Rows from block 2 of the text decoder, named by matrix and row number. Rows with one number belong to one attention dimension. Each number is 128 + 32 x the weight over its row's rms, rounded and kept within 0 to 255. All counts start at 0. After the name is the row's rms in percent of the matrix's.
# v: attention value (decoder.blocks.2.attn.v.weight, 256x256), inputs 0-127
# proj: attention output (decoder.blocks.2.attn.proj.weight, 256x256, transposed), outputs 0-127
v.154 099 [118 171  87  37 128 171 103 108 106 172 133 143 146 138 123 129  91  78  94 162 186 110 204 151 160 104 153 188 194  96 149 132 144 149 111 119 138 135 115  95 106 193 171  94 123 142 209 166 138 124 108 220 110 116 113  85 166 107 131 125  74 112 151 120 127  98 135 132 164 111 135  91  94  96  99  98 140 169 212  89 168 147 131 133 113 171 129 173 140 102  78 145 161 124 170 150 151  92 104  95 139 135 120 108  70 141 147 128 102  96  42 121 131 126  82 142 145 124 177 110  90 110 115 128 154 114  95 131]
v.155 100 [151  78 124 157 193 157 124 127  85 118 133  94 150 163 160 127 228 124 181 119 103 107 134 129 169 116 140  96  28 106 158 141  55  76 146 163 107  80  88 139 124  95 117 164 135 136 104 117 136 136 118 140 122 150 122 121 136 159 217 138 116  85  93 106 125 162  95 120 139 141 144 138 162 115 179  67 136 125 134 129 168 140 142 190 103 188 155 112 169  97 166 173  97  91 167 128 138 106 113 158 143 123 153 163 152 153 111 102  82 114  95 175 142 148 144 122 122 101 194 132  97  90 156  88 132 109  78 122]
v.156 092 [121 105 153 130  97 100  77 126 142 140 127 121  68 135 164 105  92 128 168 174 144 149 107 127 145  70 156 163 148  75 156 153 147 172 135  77 120 110 117 119 105 144 140 120 139 141  92 157  77 148 160 102 116 141  88 186 167 137 109 101 129 139 116 116 131 143 187 159 109 136 109 114 167 115 129 141 138  29 129 206 137 134 158 152  84 111 122 121 144 137 172 117 125 167 130 162 111 142  90 101 138 153  81 154  75 119 144  79 107 123  89 153 140 135  86 169 114 116 138  93 126 106  84 172 154 140 192 100]
v.157 082 [191 159 124  78 138 133  88 144 155 149  17 126 101 166  96  89 122 158 191 111 129 114 182 131 103 110 104 126 129 153 180 120 124 139 151 130 159 157 159  97 140 141 145 134 138 137 173  71 200 141 138 143  78 117  94  66 104 135 116 122 115  70 157 136 120  98 125  91 109 117 188  88  96 129 166  81 140 119 205 132 117 161 102 129 139 135 116 167 116  95 104 149 163 120 104 130 113 193 130 131 100 122 161 119 152 134 106 118  57 135 152 191 133 111 154 137  74 116 127  86 190 154  71 140 134  90  64 126]
v.158 095 [187 153 136 176 143 133 111  72  94 148 143  85 128 109 127 106 100 100 139 134 154 212  86  68 121 184 126 105 152 151 160 115 151 109 134 150  98 148 137 114 143  61 104 151 164 136 139 159 127 122 142 128  69 125  37 211 107  65 105 162 114 125 120  94 161 128 121 130 162 139 152  89  78 155 113 117 120 124  96 118 199  93 174 121 130 157  77 181 103 153 100 122 110  97  89  92 147 112 157 159 121 106 130 140 116 149 192 109 148 119 130 179  76 159 123 208 158 142 123 123 103 104 159 117 167 140 135  72]
v.159 098 [ 81 122 137 133 161 174 218 164 100  92 132 181 143 131 124  85  89 136 154  86 157  99 154  55 138  62 156 159  92 168  91 144 127 212  92  98 136  75 156 133 131 137 131 130 140 134 126 130 107 142  62 128 131 102 138 186 149 120 142 143  85 134 142 119 161 123 129 114 115  46 124 162 125 160 124 145 121  77 149 181 145 152 141 146 140  85 100  91 144 166 142 141 112 112 139 146 124 130 108 115 147 198 153 128 132 173 185 153 138 153 116  91 197 165 116  78  68 147 102 145 131 104 185 118  98  74 128 126]
v.160 094 [132  92 130 112 149 158 153 144 129 124 151 126 126 143 100 121  93 124 114 108 173 189 137  66 173  73  88  93  96 176 116  97 158 134 142 101 112  72 132 176 138 130 196 208  89 154 208 118  99 174 169 101 127 130 145  87 141 132 133  94 172 174 128 125 124 116 124 136 107  95  87 112 146 129 177  73  85 125 174 141 147 148  73 132 164 133  97 158  77 128 152 147 173 130 165 104 142 138 149 155 181 123  72 140  99 152 146 120 132 214 122 120 121 136 164 108 102  93 199 103 119 120 158 152 133 159 163 151]
v.161 097 [ 80 134  94 108 131 149 175 175 147 135  90 148 123 136 133 128  68 144 155 166 139 119 130  85 145 129  83 156  58 168 176 174 118 134 155  91 116 121 147 176 117 183 174 106 132 138 135 111 108 113 142 131 126 117 162 172 118  98 122 136 109  81 151 149 112 112  86  91 159 172 133 184 109 165 148  69 154 106 113 233 120 189 167 141 191 159 136 159 163  53  71 101 154 151 154  59 141 190 150 119 149 170 109 111 129  92  93 140 151  98 121 124 123 103 109 126  60 125  85  86 161 117  89 141 151 135  98 132]
v.162 096 [160 122 123 153 138 124 110 142 132 108 169 134 156 128   0 111 205 157 158 129 124 122 141  76 142  93 120  48 167  98 135  95 152  64  71 144 136 102 162 150 152 139 109 180 111 107 140 178 141 123 145 134  80 148  73 113  94 125 156  91  88 109 144 115 126 143 110 153 136 110 102 122 139 178 147  98 126 116 135 130 130 135 143  78 124 247  73 137 108  96 171 101 144 115 146 139 144 151 131  81 127  88  62 132 127 139 136  93 131  73 137 105 136 130 125 152 124 108 175 106 112  52 134 105 121  75 118 132]
v.163 101 [152 111 205  38  62 101  89 145 135  87 170 120 103 126 146 129  64 169  42 157 186 123 149 124 134 130 165 149 157  84 132 114  90 121 189 168 139 125  56 159 154 127 136 158 165  99 140 131 167 136 121 157 171 101 100 128 110 123 148 127 103 151  93  80 119 127 154 182  92  98 122 138 106 108 152 138 149  77 142 225 102 129 102 134 114 179 127 107 103 113 172 105 167  62 184  80 184 129 113  78 140 140  99  92 106 113 131  90 123 138  84 163  87 171 164 127 150 136 133 116 108 148  87 109 128 102 188  76]
v.164 098 [152 115 107 147  61 153 142 135  82 135  99 131 142 142 146 117 208 142 115 113 107 168 138 138 161 150 127 177 110 148  57  97  99 179 129 126 143 174  91 109 149 129  94 187 128  70 140  87  59 126 117 173 169 128 104 136 108 142 193 134 126 202 109 157 166 100 115 157 133 116 147  77 119 109 183 139 104 160 119 150  96 136 148 130 114 107 142 136 136 148  90 104 164 102 138 125 141 110 133 147 104 139  90 126  85 141 121 133 136 135 154 119 128 102 151 139 134  90  87 120  91 151 114  96 104 125  58 184]
v.165 088 [ 89 124 133 130 124 171 119 143 143 171 151 133 142 151 160  72 178  92 128  92  99 162  92 103 125 124  95  97 117 166 129 120  86 210 105  99 162 136 192 153 171 167 111 184 102 126 135 148 139  95 146 100 133  83 137 186 141 128 107 168 112 135  76 161  80 116 125 120 154  97  96 129 113 170 119 124  62 164 131 152 131 107 180 120 132 124 186 187 152 181 122 143 140 168 134 131  95 130 178 135  98 121 143 116 113 133 147 128 159 115  45  83  98 110 183 137 108 141 102  83 101 117 115 146 112 114 114 123]
v.166 095 [134 114 152 102  94 157 139 114 139 139 132 118 163  60 134  94  71 114  91 125 124  89 137 152 151 125 169 152 173  71 150 141 114 135  69 191 144 166  70 111 139 144 123 141  92 170 141 145  72 142 110 148 155 136 103 109  93 122 119 127 165 161 157 131 159 131  92 110  97 165 141 140 130 111 106  89 182 115 189 141  86  86 193 161 134  35 157 209 110 126 135  91 139 120 162 171  86 114 154 127 155 114 176 111 123 127 135  80 153  76 134  70  95 126 140 121 155 147 105 119 119 121 149 104 163 124 154 125]
v.167 095 [134 174 173 129 123 136 124 100  97 157 116 131 139 146 119 158 111 171 118 156 117 166 116 145 136 175 162 118 137  68 152 142  95 133 133 156 104 177 183 160 131 142  43 113 143 185  61 128 173 114 170 119  95 103  85 129 126 115 130 154 189 150 153  86  83 159 116 169 144 157 123 120 132  91 139 126 170 154 132 126 112  78  97 117 134 144 104 112 123 172 107  96 117 145 112 114 166 116  77  92 156  68 146 123 120 153  99 160 179 106 113 112 122 148 105 116 157 129  79 152 144 108 129 111 153  79 154 147]
v.168 093 [139 156 100 109 159 140  86 144 128 156  98 120 102 141 117  95 142 186 103 130 174  82 162 177 170 116 107 192 146  91  76 144 111  41 111 159 101 138  78 155 143 118 165 127 132 128  90 126 137 118 183 102 124 177 162 119 113 115  71 135 120 115  61 103 125 149 162 152 158 112  94 104 147  82 110 176 165 136 138  98 152 106 114 131 117 153  99 166 144 120 127  88 178 114 173 197  91 126  92 215 203 140  92 147 116 148  39 107 194  97 123 131 112 141 122 143  98  95 110 123 105 138  58  73 158 147 162 135]
v.169 099 [116  36 100 124 118 164 141 117 157 130  91  95  85 119  40 123 114  66 157 114  89  97 234 156 103  62 116 151  62 208  98 155 139 119 106 137 138  99 126 191 160 195 146 153 138 119 112 126 113 138 162 125 130 148 119 194 124 174 129 151 115 135 104 147 143 156 144 130 179 144 153 134 118 114 117 132 133 191 170 166 117 162 134 141 130 135 142 206 157 120 127 127 177 121  99 178 132 117 164 145 137 188 144 180  99 115 126 146 132 185 109 155 100 134 118 143 101  78 198  73 167 117 110 112 161 155 115 106]
v.170 097 [136 108 142 137 116  94 172 103  95 112 148 130 129 124 150 182 119 142  82 104 178 112 112  95 136 106 111  85 101 113 168 154 132 118 102 133  96 207 148 107  81 143 144 143 144 120 170 109 129 132  65 167  92 144 127 158 143  95 140  89 108 150 163 119 167 126 104  77 131 148 191  61 155 142 147  69 113 178 125 147 113 120 151 143 102 112 158 149 178 138 119 130  78  87 102 108 143  54 168 183 101  89 164 170 163 152  84 129  97 132 147 137 105 133 126 181 144 106 139 115 132 174 151 153 156  56 126 107]
v.171 097 [155 120 130 104 161 107 181  99 102 106 115 167 126 133 108 137 154 154  90 130 159 112 142 195 131 114 122 114  79 127 127 143 144 117 105  93 119 115 104 113 118 145 130 129 132  94  85 119 122 127  96 140  97 151 115 155 119 157 120  85 137 130 130 172 132 121  79 162 134  86  92 129  26 132 131 136 120 162 138 127 159 144 115 110  54 163 173 150 156  79 137 105 111 105  66 173 114 129 204  94 126  98 138 133  95 153 190 142 128 125 140 130 123 147 202 114  51  98 134 168 227 138  88 118  86  80 111 127]
v.172 095 [ 97 101 114  90 123 136 217 122 129  82 129 111 147 132 158  96 104 190 103 135 115 131 132 135 100  89 117 126  87 140  77 124  92 140 185 136 143 128  97 134 165  92 117 142 128  81 113 101  79 149 119 143 138 117  97 123 156 106 108 137 179 168  98 129 174  98 128 174 206 126 132 159 176 132 172 155  88 167 145 142 110 186 150 178 137 189 133 143 100 160 136  77 194 107 102  91  95 138 159 147 121  72 113 115 123 127  88  99 192 120 131 142  98 105 117 136 140 118 127 138 135  59 131  84  93 197 102  75]
v.173 100 [135 163 142 164  36 118 107 132 104 116 129 131  74 128 197 174 110 130 126 147 204 136 146 152 150 144 146  84 143 125 126 131  83  82 125 188 134 129  42 127 146 167 125 126 135 162 126 163 155  78 120 100 123 116  92  72  72 152 119 204 115 167  39  83 146 157 124 156 107 121 129 131 158 188 138 145 170 117  98 113 102  69 147 119 143 126 110 170 208  78 183 103 177 122 126 146 137 117 101 125 114  75 182 129 148 125 114  69 152 148 104 187  80 120 124 160 126  77 124 105  60  92 143 152 154 115 121  99]
v.174 110 [113  82 127 102  82 137 189 114 132 106 124 133 168 136 116 115  99 140 153  91 110 172 176 133 117 108 113 168  94 165 133 115 172 118 109 146 132  99 100 162 127  65 192 122  77 118 133 110 127 115 120 162 162 161 147 141 132 154 104 157 106  78  80  95 160  27  81 106  81 154 146  90 108 115 149 118  75 128 104 138 163 168 173 122  74 167 111 107 155 107 135 130 158 169 131 129 106 105 197 169 112 181 122  72 143  89 160 137 169 118 159 124 146 133 129 155 129 136 128 120  99 190 159 187 138 146 101  95]
v.175 092 [ 91 129  99 160 164 127 110 143  86  72 136 107 137 156 115 132 121  86 123  71 133 118 124 139 105  59 140 166 164 169  98  89 151  81 160 132 161 109  50 105 192 118 157 158 100 105 193  97 104 182 104  93 110 104 130  94 111  92 191 120 134 183 107 125 127 157 135  95 131 119  74 142 139 123 165 122 175 165 149 126 109 133 147  66  82 125 165 151 157  77 139 145 151 178 145 144 117 116 141 133 152 185 126 140 120 142  88 123  29 122  88 147 197 156 138 160 116 121 115 128 122 169 104 176 156 119 176 179]
v.176 094 [ 74 152 133 159 170 194 147 140 126 122 148 166  75 167 110  55  90 111 123  93 126 147 134 112 163 120  96 136 150  34 146 128 153  82  65 178 137 147 135 133 155  89 121 154 165 173  85  90 152 152 136 151 142 133 143 108 133 153  77  90 119 129  84  48  83  99 128  98 118 100 150 147 159 147 144 162 119 138 107 153 178 127 118 134 115 111 175 126  92 100 175 142 104 143 143 134  70 161 127 147 129 109 122 108 107 105 169 113 248  63 167 132 150 136 193  84  99 237 105 120 148 103 143 155 107 120 156 119]
v.177 097 [122 128 126 154  60 149 151 145  71 149 241  99 152 170 144  91 112  99 101 141 137 166 138 183 127  70 137 124 121 104 153  75 133 191 131 119 153 160 132 152 103  91 111 105 166  73  72 159 112 137 174 139 164  68 137 158  90 177 147 103 151  61 162 146 131 105 194 164  92 143 133 118 143 134 120 137 114 115  43 180 107 118 121  78 116 127  88  65 120 122 114 110 129  96 120 120  91 130 103 118 101 127 116 109 133 140 124 152 175 125 147 149  88 109 154 153 119 124  98 121 141 110  87 115 139 133  46  90]
v.178 101 [108 117 112 127 141 130 125 118 106 109 122 144 108 110 147 128 171 110 131 100 124 142 108 141  89 136 141 144 131 122 142 137  98 137 139 132 127 113 109 130 206  51 178  83 118 145 147  43 167 141 138 105 158  70 149 101 130 163  90 138  74 131 143 123 170  34 165 123 160 153  63 179 147 149 174 171  65 114 138 131  36  75 149 111 117 111 104  81 116 162 117 120 144 127 157 126  79 143 139 136 172 151 112 161 155 126 146 128 142 100 175 148  54 108 121 114 166 144 146 125 114 158 147 182 101 162  67 114]
v.179 093 [ 89  79  65 110 109 106 119 136 116 144 171 155 115 136 190  61 153 148 143  99 145 130  76 125 169 148 136 169 197 145 127 120  90 129  71 216 123  81 108 143 130 165 150 103 139  56  96  99 107 167  76 106 157 156  68  66 101 153 127 184 106 144 120 121 129 139 143 142 155 121 104 122 158 102 122 182 186 165 119  81 119  63 173 110 121 108  69 117 177 161 156 122 130 122 145 143  82  89 151 128 136 139 152 185 142 144 201 153 183 125 203 126 160  94 114 162 148 124 143  94  93 115 179 166 141 107 100  91]
v.180 097 [ 99 128  98 139 134 116 112 170  77 129 113 140 115 118 128 140  89 190 202 130 170 145 121 138 111 181 156 119 144 162 120 115 105 116 141 117 151 147 115 147 110 159 138 196 135 162 171 100  70 122 171 130 161 108  91  54 124 122 135 174 104 111 130 138 114 119  98 115 132 120 146  72  84 158 110 130  99 124 115 123 111  91  89 134 160 126  95 165  62  82  65 176 195 106  81 112 129 153 129 184 194 178 155  96 120 149 123 139 133 139 157 119  70 170 157 152 146 150 120 148 168 125 101 147 143  71 128 193]
proj.154 098 [157 181 110 104 139 116 195 106 165 184 116 157 133 111 129 183 106 137 124 134 133 175 130 140  53 141 155 174  88 105 124 115 121 126 151 174 142 135 135 164 101 166 128 130 117 132 119 158 122 114 138  96 122 131 135 157 113 110 127 182  75  74 157 106 124 147 106 141  85  97 161 128 133  98 175 166  96  84 127 171 134 152 125 150 139 158 158 137 170 116 107 102 121 114 171  89 146 131 112 123 124 142 134 115 124  96 180 101 112 223  64 115 154 117 119  87 112 123 150 100 133 138 146 107 100 110 125 131]
proj.155 098 [130 138 173  93 149 114 115 184 143 148 188 167 158 163  98 123  62 159 104 149 153 162 131 128 115 171 149 137 135 167 187 131 103 166 145 113 122 127 142 139 155 103 120 117 138 138 142  56  84 155 138 140 195 140  89 104  77 116 118 129 130 110 101  75 145 117  88 139  31  80 175 182 124  56 108 134 131 160  93 156 155 202 145 103 146 198 217 118 148 164 139 127 117  56  99 177 134 129 143 104  88  99 130 135 128 101 103 136 163 100  77 100 110  91 115 108 107 152 144 130 120 126 104 180 148 110 176 125]
proj.156 092 [191 102  95 131 140  85 169 146 150 155 133  82 104 141 106 153 159 134 131 124  89  87 147 139 149 137  63  75 173 117 113 105 176 165 156 120 176 116 147  50 159 124 144 142 177 126 122 162 167 128 147 131  53 139 155 132 168 133 127  97 169 130 110 164 107 152 133  44 209 185  93 123 142 136 152 159 131 167 215 166 122 120 124  93  89 148 127 166 119 151 102 132 121 165 112  78 132 120 102  75  72 147 121  91 125  99 122 134 138 109 167 124  69  30  88 155  64 131 118  52 109 134 123 107  75 112 133 161]
proj.157 083 [159 159 115  93 142 101 139 185 186 148 159 153 140 104 115  99  89 135 116  74 134 167 130  96  59 152  78 153  75 113 134 132 192 110 149 113 126 131 127 124 131 118 112  40 181 118 163 185  86 115 145 130  90 162  99 114 115 134  86 127 135 132 134  92 166 127 139 163  96  70 131 155 136 100  90 160  84  99 130 160 128 115 138 202 142 101 125  86 182 124 130 163 115  96 126 106 104  98 121  81 109 132 163 112 100 124 137 111 149 125 135 145  62 131 139 118  86 141  76 201 150 111 151 117 139 155 105 104]
proj.158 096 [ 92  76 124 215 147 105 104  64  75 172 124  80 142  79 172 125 157 150 122 143 161 145 123 176 172  76  69  83 144  46 127 136 114 126 127 144 136 111 131 184 106 126 159 150 129 158 125 140 112 134 130 145  91 133 135  99  71 154 120 173 133 132 150 136 118 102 137 133 178  96 171 116 115 114 193  64 115 186 138 178 118 112 100 141 151 149 101 188  78 109 159 100 134 111 136 109 127 170 115  87 124 151  91 118 105 147 111 156  79 172 104 123 128 115 174 157  69 190 132  91  79 111 168 120  89 165  62 116]
proj.159 096 [117 140 116 139 134 131 159 127 124 133 177 153 132 146 123  77  62  10 165 117 185  96 167  71 166 127  95 131 117 136 109  99 145 154 144 191 135 114 118  93 100  66 168  94 133 150 149 165 146 171 155 130 102 123 176 166  97 168 125 174 154 135  66 111 131 125 131 120 125 140 161  84 172 104 100 125 111 119 108  81  85 142 142 115 145 155 192 158 125  87  84 128 121 190  91 102 133 100 138 138 164  95 168 195 135 102  93 124 143 177 121 104 123 113 103  60 177 185 138 165 140 163 112 112 128 135 131  95]
proj.160 097 [133 155 115 124 126  98  59 171 155 154  88 169 181  95  64 141 142 131 138 142 154 146 119  73  93 155 170  81 104 108 120 156  80 112  61 135  67 124 128 130 113  94  99 127  96 148 130 193 137 130 165 130 121 100 136  92 143 110 136 138 122 153 175 119 127 150 131 148 146  79 132 144 137 143 143 128 135 182 173  80 131 107 106 117  94 131  97 171 157 107 187 136 141 119 195 132 209 138 161 123 110 130 165  71 152 182 141 115 114 103  90  82 109  87 122  70 140 141 140 127 127 127  89 102 127 137  64 118]
proj.161 098 [163 118 104 128 153 109 158 146 105 102  95 154 131 142 109 188 145 184  76 124  52 124 175 124 156 125 124 114 136 124  97 117 254 106 117 104 123 103 147  62 110 145 140  72 142  97 134 116 131 138 125 181 126 125 115 107  73 104 121 159  74 142 172 122 166 106 172  97 163 119  38  90 177 143 126 145 128 138 131  94 155  57 121 106  63 140 113 125 153 181 146 137 104 121 109 121 128 168 102 152 140  98 145 135  80 133 149  94 119 119 120 128 128  65  77 163  81 153 165  77 134 121 148 107 131  84 101  83]
proj.162 095 [116 136 241 127  93 154 120  99 140 128 102 153 209  93 129 177 151 112 136 121 165 139 165 147 127 153 123 110 147 125  97 128 154  85 124 115 172 103  98 151 136 114 102  84 128 125 117 149 112  73 120  71 121 104 107 115 152 125 108 171  36  43 111 119 141  70 133 110 132 131 105 122 109 100  94 145 122 142 135 148 210 120 170 132 119 125 112 135 122 106 170 181 122 150 110 114 141 137 160 101 149 182 140 140 209 178 112 147 122 126 134 120 127 113 118 136 122 164 152 111 125  86 126 134 170 131 114  73]
proj.163 103 [135  93 101 140 179 140 127  87 137  96 172  95  90  90 161  80 127  96 185 126  91 115 123 154 124 135  86 149 155  98 148 125  98 103 134 110 150 167  80 151 138 142 163 136  70 108 133 122 159 118 102 168 116 151 184 129 171  98 126 119  83 141 158  78 179 139 130 113 176  42 143  73 119 158 133 147 113  76 149 120 117 101 103 174 202 143 211 111 183 138 139  98 172 142 127 109 156 170 140 122 178 136  84 110 177 118 150 136 127  85 120 158 132 112 101 110 136 123  75  90 123 160  76 141 111 126 121 126]
proj.164 095 [114 117 129 144 184  99  40 112  80 134 121  81 102 140 107 101 162 123 168 134  83 121 144 106  34 103  93  90  99 112 130 194 162 100 106 163  87 123 151 109 144  99 124 117 121  91 177  96 159 142 120  79 124  79 110  96  95  99 133 158 168 171 210 112 125 125 149 114 119 144 180 173 175 121 129 110 113 122 106  90 146  81 154 160 145 145 148 121 189 112  95 163 218 130 136 186 115 133 148 172 101  84 120 168 182  83 132 168 123 119 126 143 107 141  71 115 169 179 128 146 177 142 178 128 211 126 145 124]
proj.165 081 [ 99 166 107 155 123 159 113  75  78 132 157 107 161 140  85 125  28 147 136 158 171  75 111 109 100 150 140  56  88 101 138 130 181 124  90  95  85 100 133 152 123 133 122 116 149 169 123 145 103 214 128 167  93 154 137 133 112 122 123 181 173 150 170 119 113 108 149 161 130 120  88  82  65 103 148 100  81 120 145 140 139 161 165 165 121 128 146 152 207 163 140 119  93 155 102 118 129 131 132 130 102 109 168 100 130 121 113  87 134 161 150  71 135 106 150 120 116 121 179 141  70 128 138 158 148 190 120  94]
proj.166 094 [164 113  47 150 147 147 163 135 114 103  55 125  86 191 119 139 115 111 217 116  91  66 132 183 193 133 147  95 158 191  73 143 117 146  93 143 117 141  92 129 171 160  83 149 132 146 118 126 167 134 108  91  77 165 143 138 125  80  76 145 148 194 118 141  41 153 118 107 144 125 163 118 171 137 164 123 149 100  74 101 116 158 112 136 114 149 106 114  73 169 139 115 173 170 178 139  91 160 126 148 166 160  68 151 132 118  96 173  98 171 153 220 132 109 119 108  89  91 108 130 134 125 167 126 128 121 196 126]
proj.167 093 [122  93 128 153 100 119 120 161  98  78  78  82 107 163 122 101 136 106 117 189 114 110 132 193 221 136  93 190 142 133 132 134 123 188 165 125 170 169 173 162 150 133 134 114  95 143 109 163 126 111 132 188 123 114 152 117 129 108 115  96 193 117 145 125 100  97 135 119 147 135  64 122 148 148  78 107 187  65 117 157 132 125 159 126 131 136  90 136  96 123 125 141 181 155 123  88 166 150 136  86 119 134  63  83 142 105  98 149 136 185 172 102 169  84 157 198  92  66 187 128 129 100 134 146 115 159  89 126]
proj.168 092 [101 133 162 124 188 123 169 162 134 143 121 143 128  82 120 160 197 117 101 133  68 141  79 143 108 102 187 123 156 141  74  99 152 103 134 112 159 163 107 100  67 163 218 175 146 114 115 109  88 109 134 124  99  82 113 159 142 109  79 130  49 133 109 149  95 129 140  99 144 136 153  85 107 158 155 116 158 129 126 169  94 126  62 167 186 101 167 117 150 187 146 143 167 121 145  54 105 120 132  91  87 167  66 181 103 163 168 130 137 134 106 124 137 124 172 108 152  90 146 118 109 101 128 147 151  82 140 145]
proj.169 102 [127 134 144  91 116 158 165 114 159 192 164  95 161 146  89 117 135 134 120  85 110 134 140 130 106 200 149  89 202 153  98  95 143 112  69  53 135  99 119 103  94 121 146 128 119  96 137 115 122 166 160 137 136  46 141 148 126 123 117 127 153 137 112 202 187  89 132  86 132  61 127 121 154 125 125 129 135 194 131 117 179 128 120 177 134  83  73 163 126 136 125 108 120 123 136  36 120 145 148 163 153 104 162 151  97 190 132 114 132 126 131  74 146 107 142 106 219 128 174 185 138 123 150  78 160 108 145 108]
proj.170 099 [126 126 132 181 144  56 134 123 132  99 149 157 139 105 109 131 114 117 116 119 166  98 138  97 174 147 144 124 110 119 130 130 139 109  90 107 153 130 102 122  77 127 109 177 131  88 164  55 115 120 118 173 156 139 130  85 136 155  69 147 149 149  89 101 123 115  88 123 143 137 127 137 124  74 130 136  96  79  73 166 119 171 191 116 115 145 173  68 136 168 123 139  92 147 150 170  83 179 119 127 185 134  64 104 157  33 136 108 130 129 123 191 164 116 137 158 103 182 125 132 138 153  70 133 101 141 132  68]
proj.171 090 [ 51 156 140 157 135 170 150 132 128 148 123 142 123 127 126 126 112 110 132 101 173 178 145 103 142  87 130 149 141 145 119  90  31 156  83 168  60  95  94 129 141 133 111  59 116 130 118 102 116 136 148 134 176  78 113 134 169  62 114 161 116 103  99 137 130 127  98 151 133 169 122 132 158 165  97 105 116 133 127 171 132 161 199  98 171 117 133 166 174 127  89 132 116 126 176  70 156 116 123 139 112 179 141 142 148 131 146 109 183 106 127 182 135 113 173  84  82 170 126 112 134  95 104  98 129 154  98 131]
proj.172 095 [197 123  87 125 118 113  58 132 134 195 159 104  92 176  78 160 187 147 103 132 118  88 113 174  96 116 167 112 156  82 151 129 152 102 120  69 104 136 182  95 184 127 164 110 177 101 168 132 124  91 132 105  63  98 115  61 108 103 136 118 122 183 140  65  76  91 193  61 119 185  69 131 119 130 120 134 156 119 164 105 120 118 111  89 118 135 122  91 161 160 113 128 182 146 112 126 189 204  90 153  79 128 135 135 140  89 124 131 141 117 165 142 129  75  97 142 132 101 103 123  83 141 145 153 171  86  63 157]
proj.173 100 [ 72  96 158 134 135 120 126 108 122  87  53 140 101  45 133 120 129  87 119 135 137 144 116 156  83 153 158 113 172 109 126 152 118 121 188 125 182 146 141 162 138 123  91 124  98 111 119  96  96 121 101 124 173 131 193 154 124 121 125 177 109  87 102 112 131 117  97 105 118 126 116 139 103 146 208 142  74 170 146 210 103 120 102 123 144 169 151 100 123 180 171 108 154  52 156 151 151 167 135 100 212 145 132 172 144  75  96  96 121 136 169 163 106  76 179 153  99 124 117 159 148 138  79 128 205  83 191 115]
proj.174 107 [123 116  80 122 112 169  98 138 156  89 133 125 147  89 126 120 141 144 103 140 165  76  85 138 103  90 132 112  80 104 159 152 193 121 117 135 143 113 187 116 201 127 118 129 164 121 142  71 201  55 215 132 130 145 138  19 147 169 175 165 100 176 111 128 137 110 206  94 129 130 116 144 134 151 149  43 119 110 131  66 121 121 111 118 130 112 139  69 102 101  75  92 115 181  92 152 126 106  98  75 133 127 160 100  97 138  85 118  95 164  96 127 183 142 106 193 173 170 143 111 137 172 137 121 110 150 138 139]
proj.175 097 [148 123  83 172 182 128 128 118 182 173 139 107 144 131 118  61 103 114 155 150  80 119 108  97 103  95 181 139 132 140 100 156 117 125 118 155 131 102  95  68  85 121 105  75 104 101 134 122 160  88  95  50 123 100 139 138 103 154 111 179 121 141 101 123 131 120 120  97 152  76 128 167 123  56  89 124 139 162 169 120 131 144 168 158 183 152 190  79 159 126 104 103 125 122 143 135 109  99 122 143 149 226 155 129 200 214 120 117 148  99 166 107  96 182  93 142 115 128 145 124 162  88  89 105 159 106 129 143]
proj.176 093 [133 114  77 140  78 137 130 112 126 147 116 124 136 150 101 148 170  34 141  97 166 143  78 149 173  90 129  87 173 154 153 150 136 155 153 166 109  89 119 139 151 143 116 112 126 148  96 111 119 135 160 130  85 158 117 125  69 108 102 101 131  91 108 158 148 125 157 165 133 138  65  88 105 217 188 113 154  66 142 136  85 102 110  80 166 149 111 131 134 122  92  93 151 154  83 164 132  72 190 113 138 153  93 218  68 140 151 151  92 129 117  93 118  79 139 120  82 113 150 134  81 102  99 178 145 126  83 118]
proj.177 099 [133  77 155 105 118 121  98 110 106 118 122 103 163 105 112 104 106 149 135 192 136 101 134 168 124 131 111  94 141  94 158  90  93 131 141  70 162  67 133  93 162  74 127 159 141 143 144 112 115 127 137 126 158 170  95 114 165 104  86  72 169 134  91 167 129 166 160 123 116 188  76 117  77 154 111 123 122 152 158 107 158 110 109 113 120 124  67  69 130 174 127 153 202 159  85 102 127  69  52 133 107  95 122 142 133  97 106 111  96 128  85 138 134 126 108 149 139  63  95  71 130  83 144 176 119 172 120 129]
proj.178 104 [128 147 111  90 135 102 107 157 120 162 146 125 114 134 138 162 194 104 151 143 127  65 113 103 141 135 120 122  95 157 111 164 140 111 174 109 127 171  98 174 147 159  63  91 157 129 136 136 118  71 117 120 139 116 130  90 185 141 157 104 151 181 117 190 132 120 139 188 131 189 130 160 129  94 142 141 156 162 103 100  47 147  91 167 120 154 149 122 140 136 166 104  84  86 150 135 191 111  95 124 179  57 174 109  19 117 101 133  92 177 149 103 124 151  93 161 162 106 111 120 128 130  51 133 161 127 159 163]
proj.179 089 [120 176 135 170 182  89 116 118 154  98 156 143  98 139 141 105 125 156 109 118 159  74 148 113 101 172 121  92 107 127 126 165 147 112 150  95 149 103 132 120 136 119  97 145 136 138 102 172 111 117 166 122 163 183 125  65 171 113 158 130 179 134 114 162 135 162 147 112  47 147 153 196 112 142 143 130  48 115 126 143 142 112 157 151 122 103 140 125 159 176 117  83 108 123 165 142 108 161 123 119 147  73  94 124 114 133 138 118 165 199 139 138  99 149  93 110 175 127 146 131 127  59  69  73 138 107 157 103]
proj.180 095 [155 128 105  90 142 102  95  74 142 119  99  88  67 103 121 103 106 126 124 120  77 161 112  95 100 115 120 205  90  86 109 130 230 109 135 146 142 125  99 188 141  90 118 132 104  96 113 153 138 120 133 108 131 139  44 199 132  92 113 139 157 112 142 170 241 105 152 122 132 126 138 150 107 129 118 144 110  84  86 171 115  64 120 190 161 167 124 167 158 117 167 101 156 132 130 115 109 146 141  98 113 137 145 118 104 160 150  95 165 122  68 151 149 117 140  91 121 168 119 195 108 101 137 112 170 150 107  68]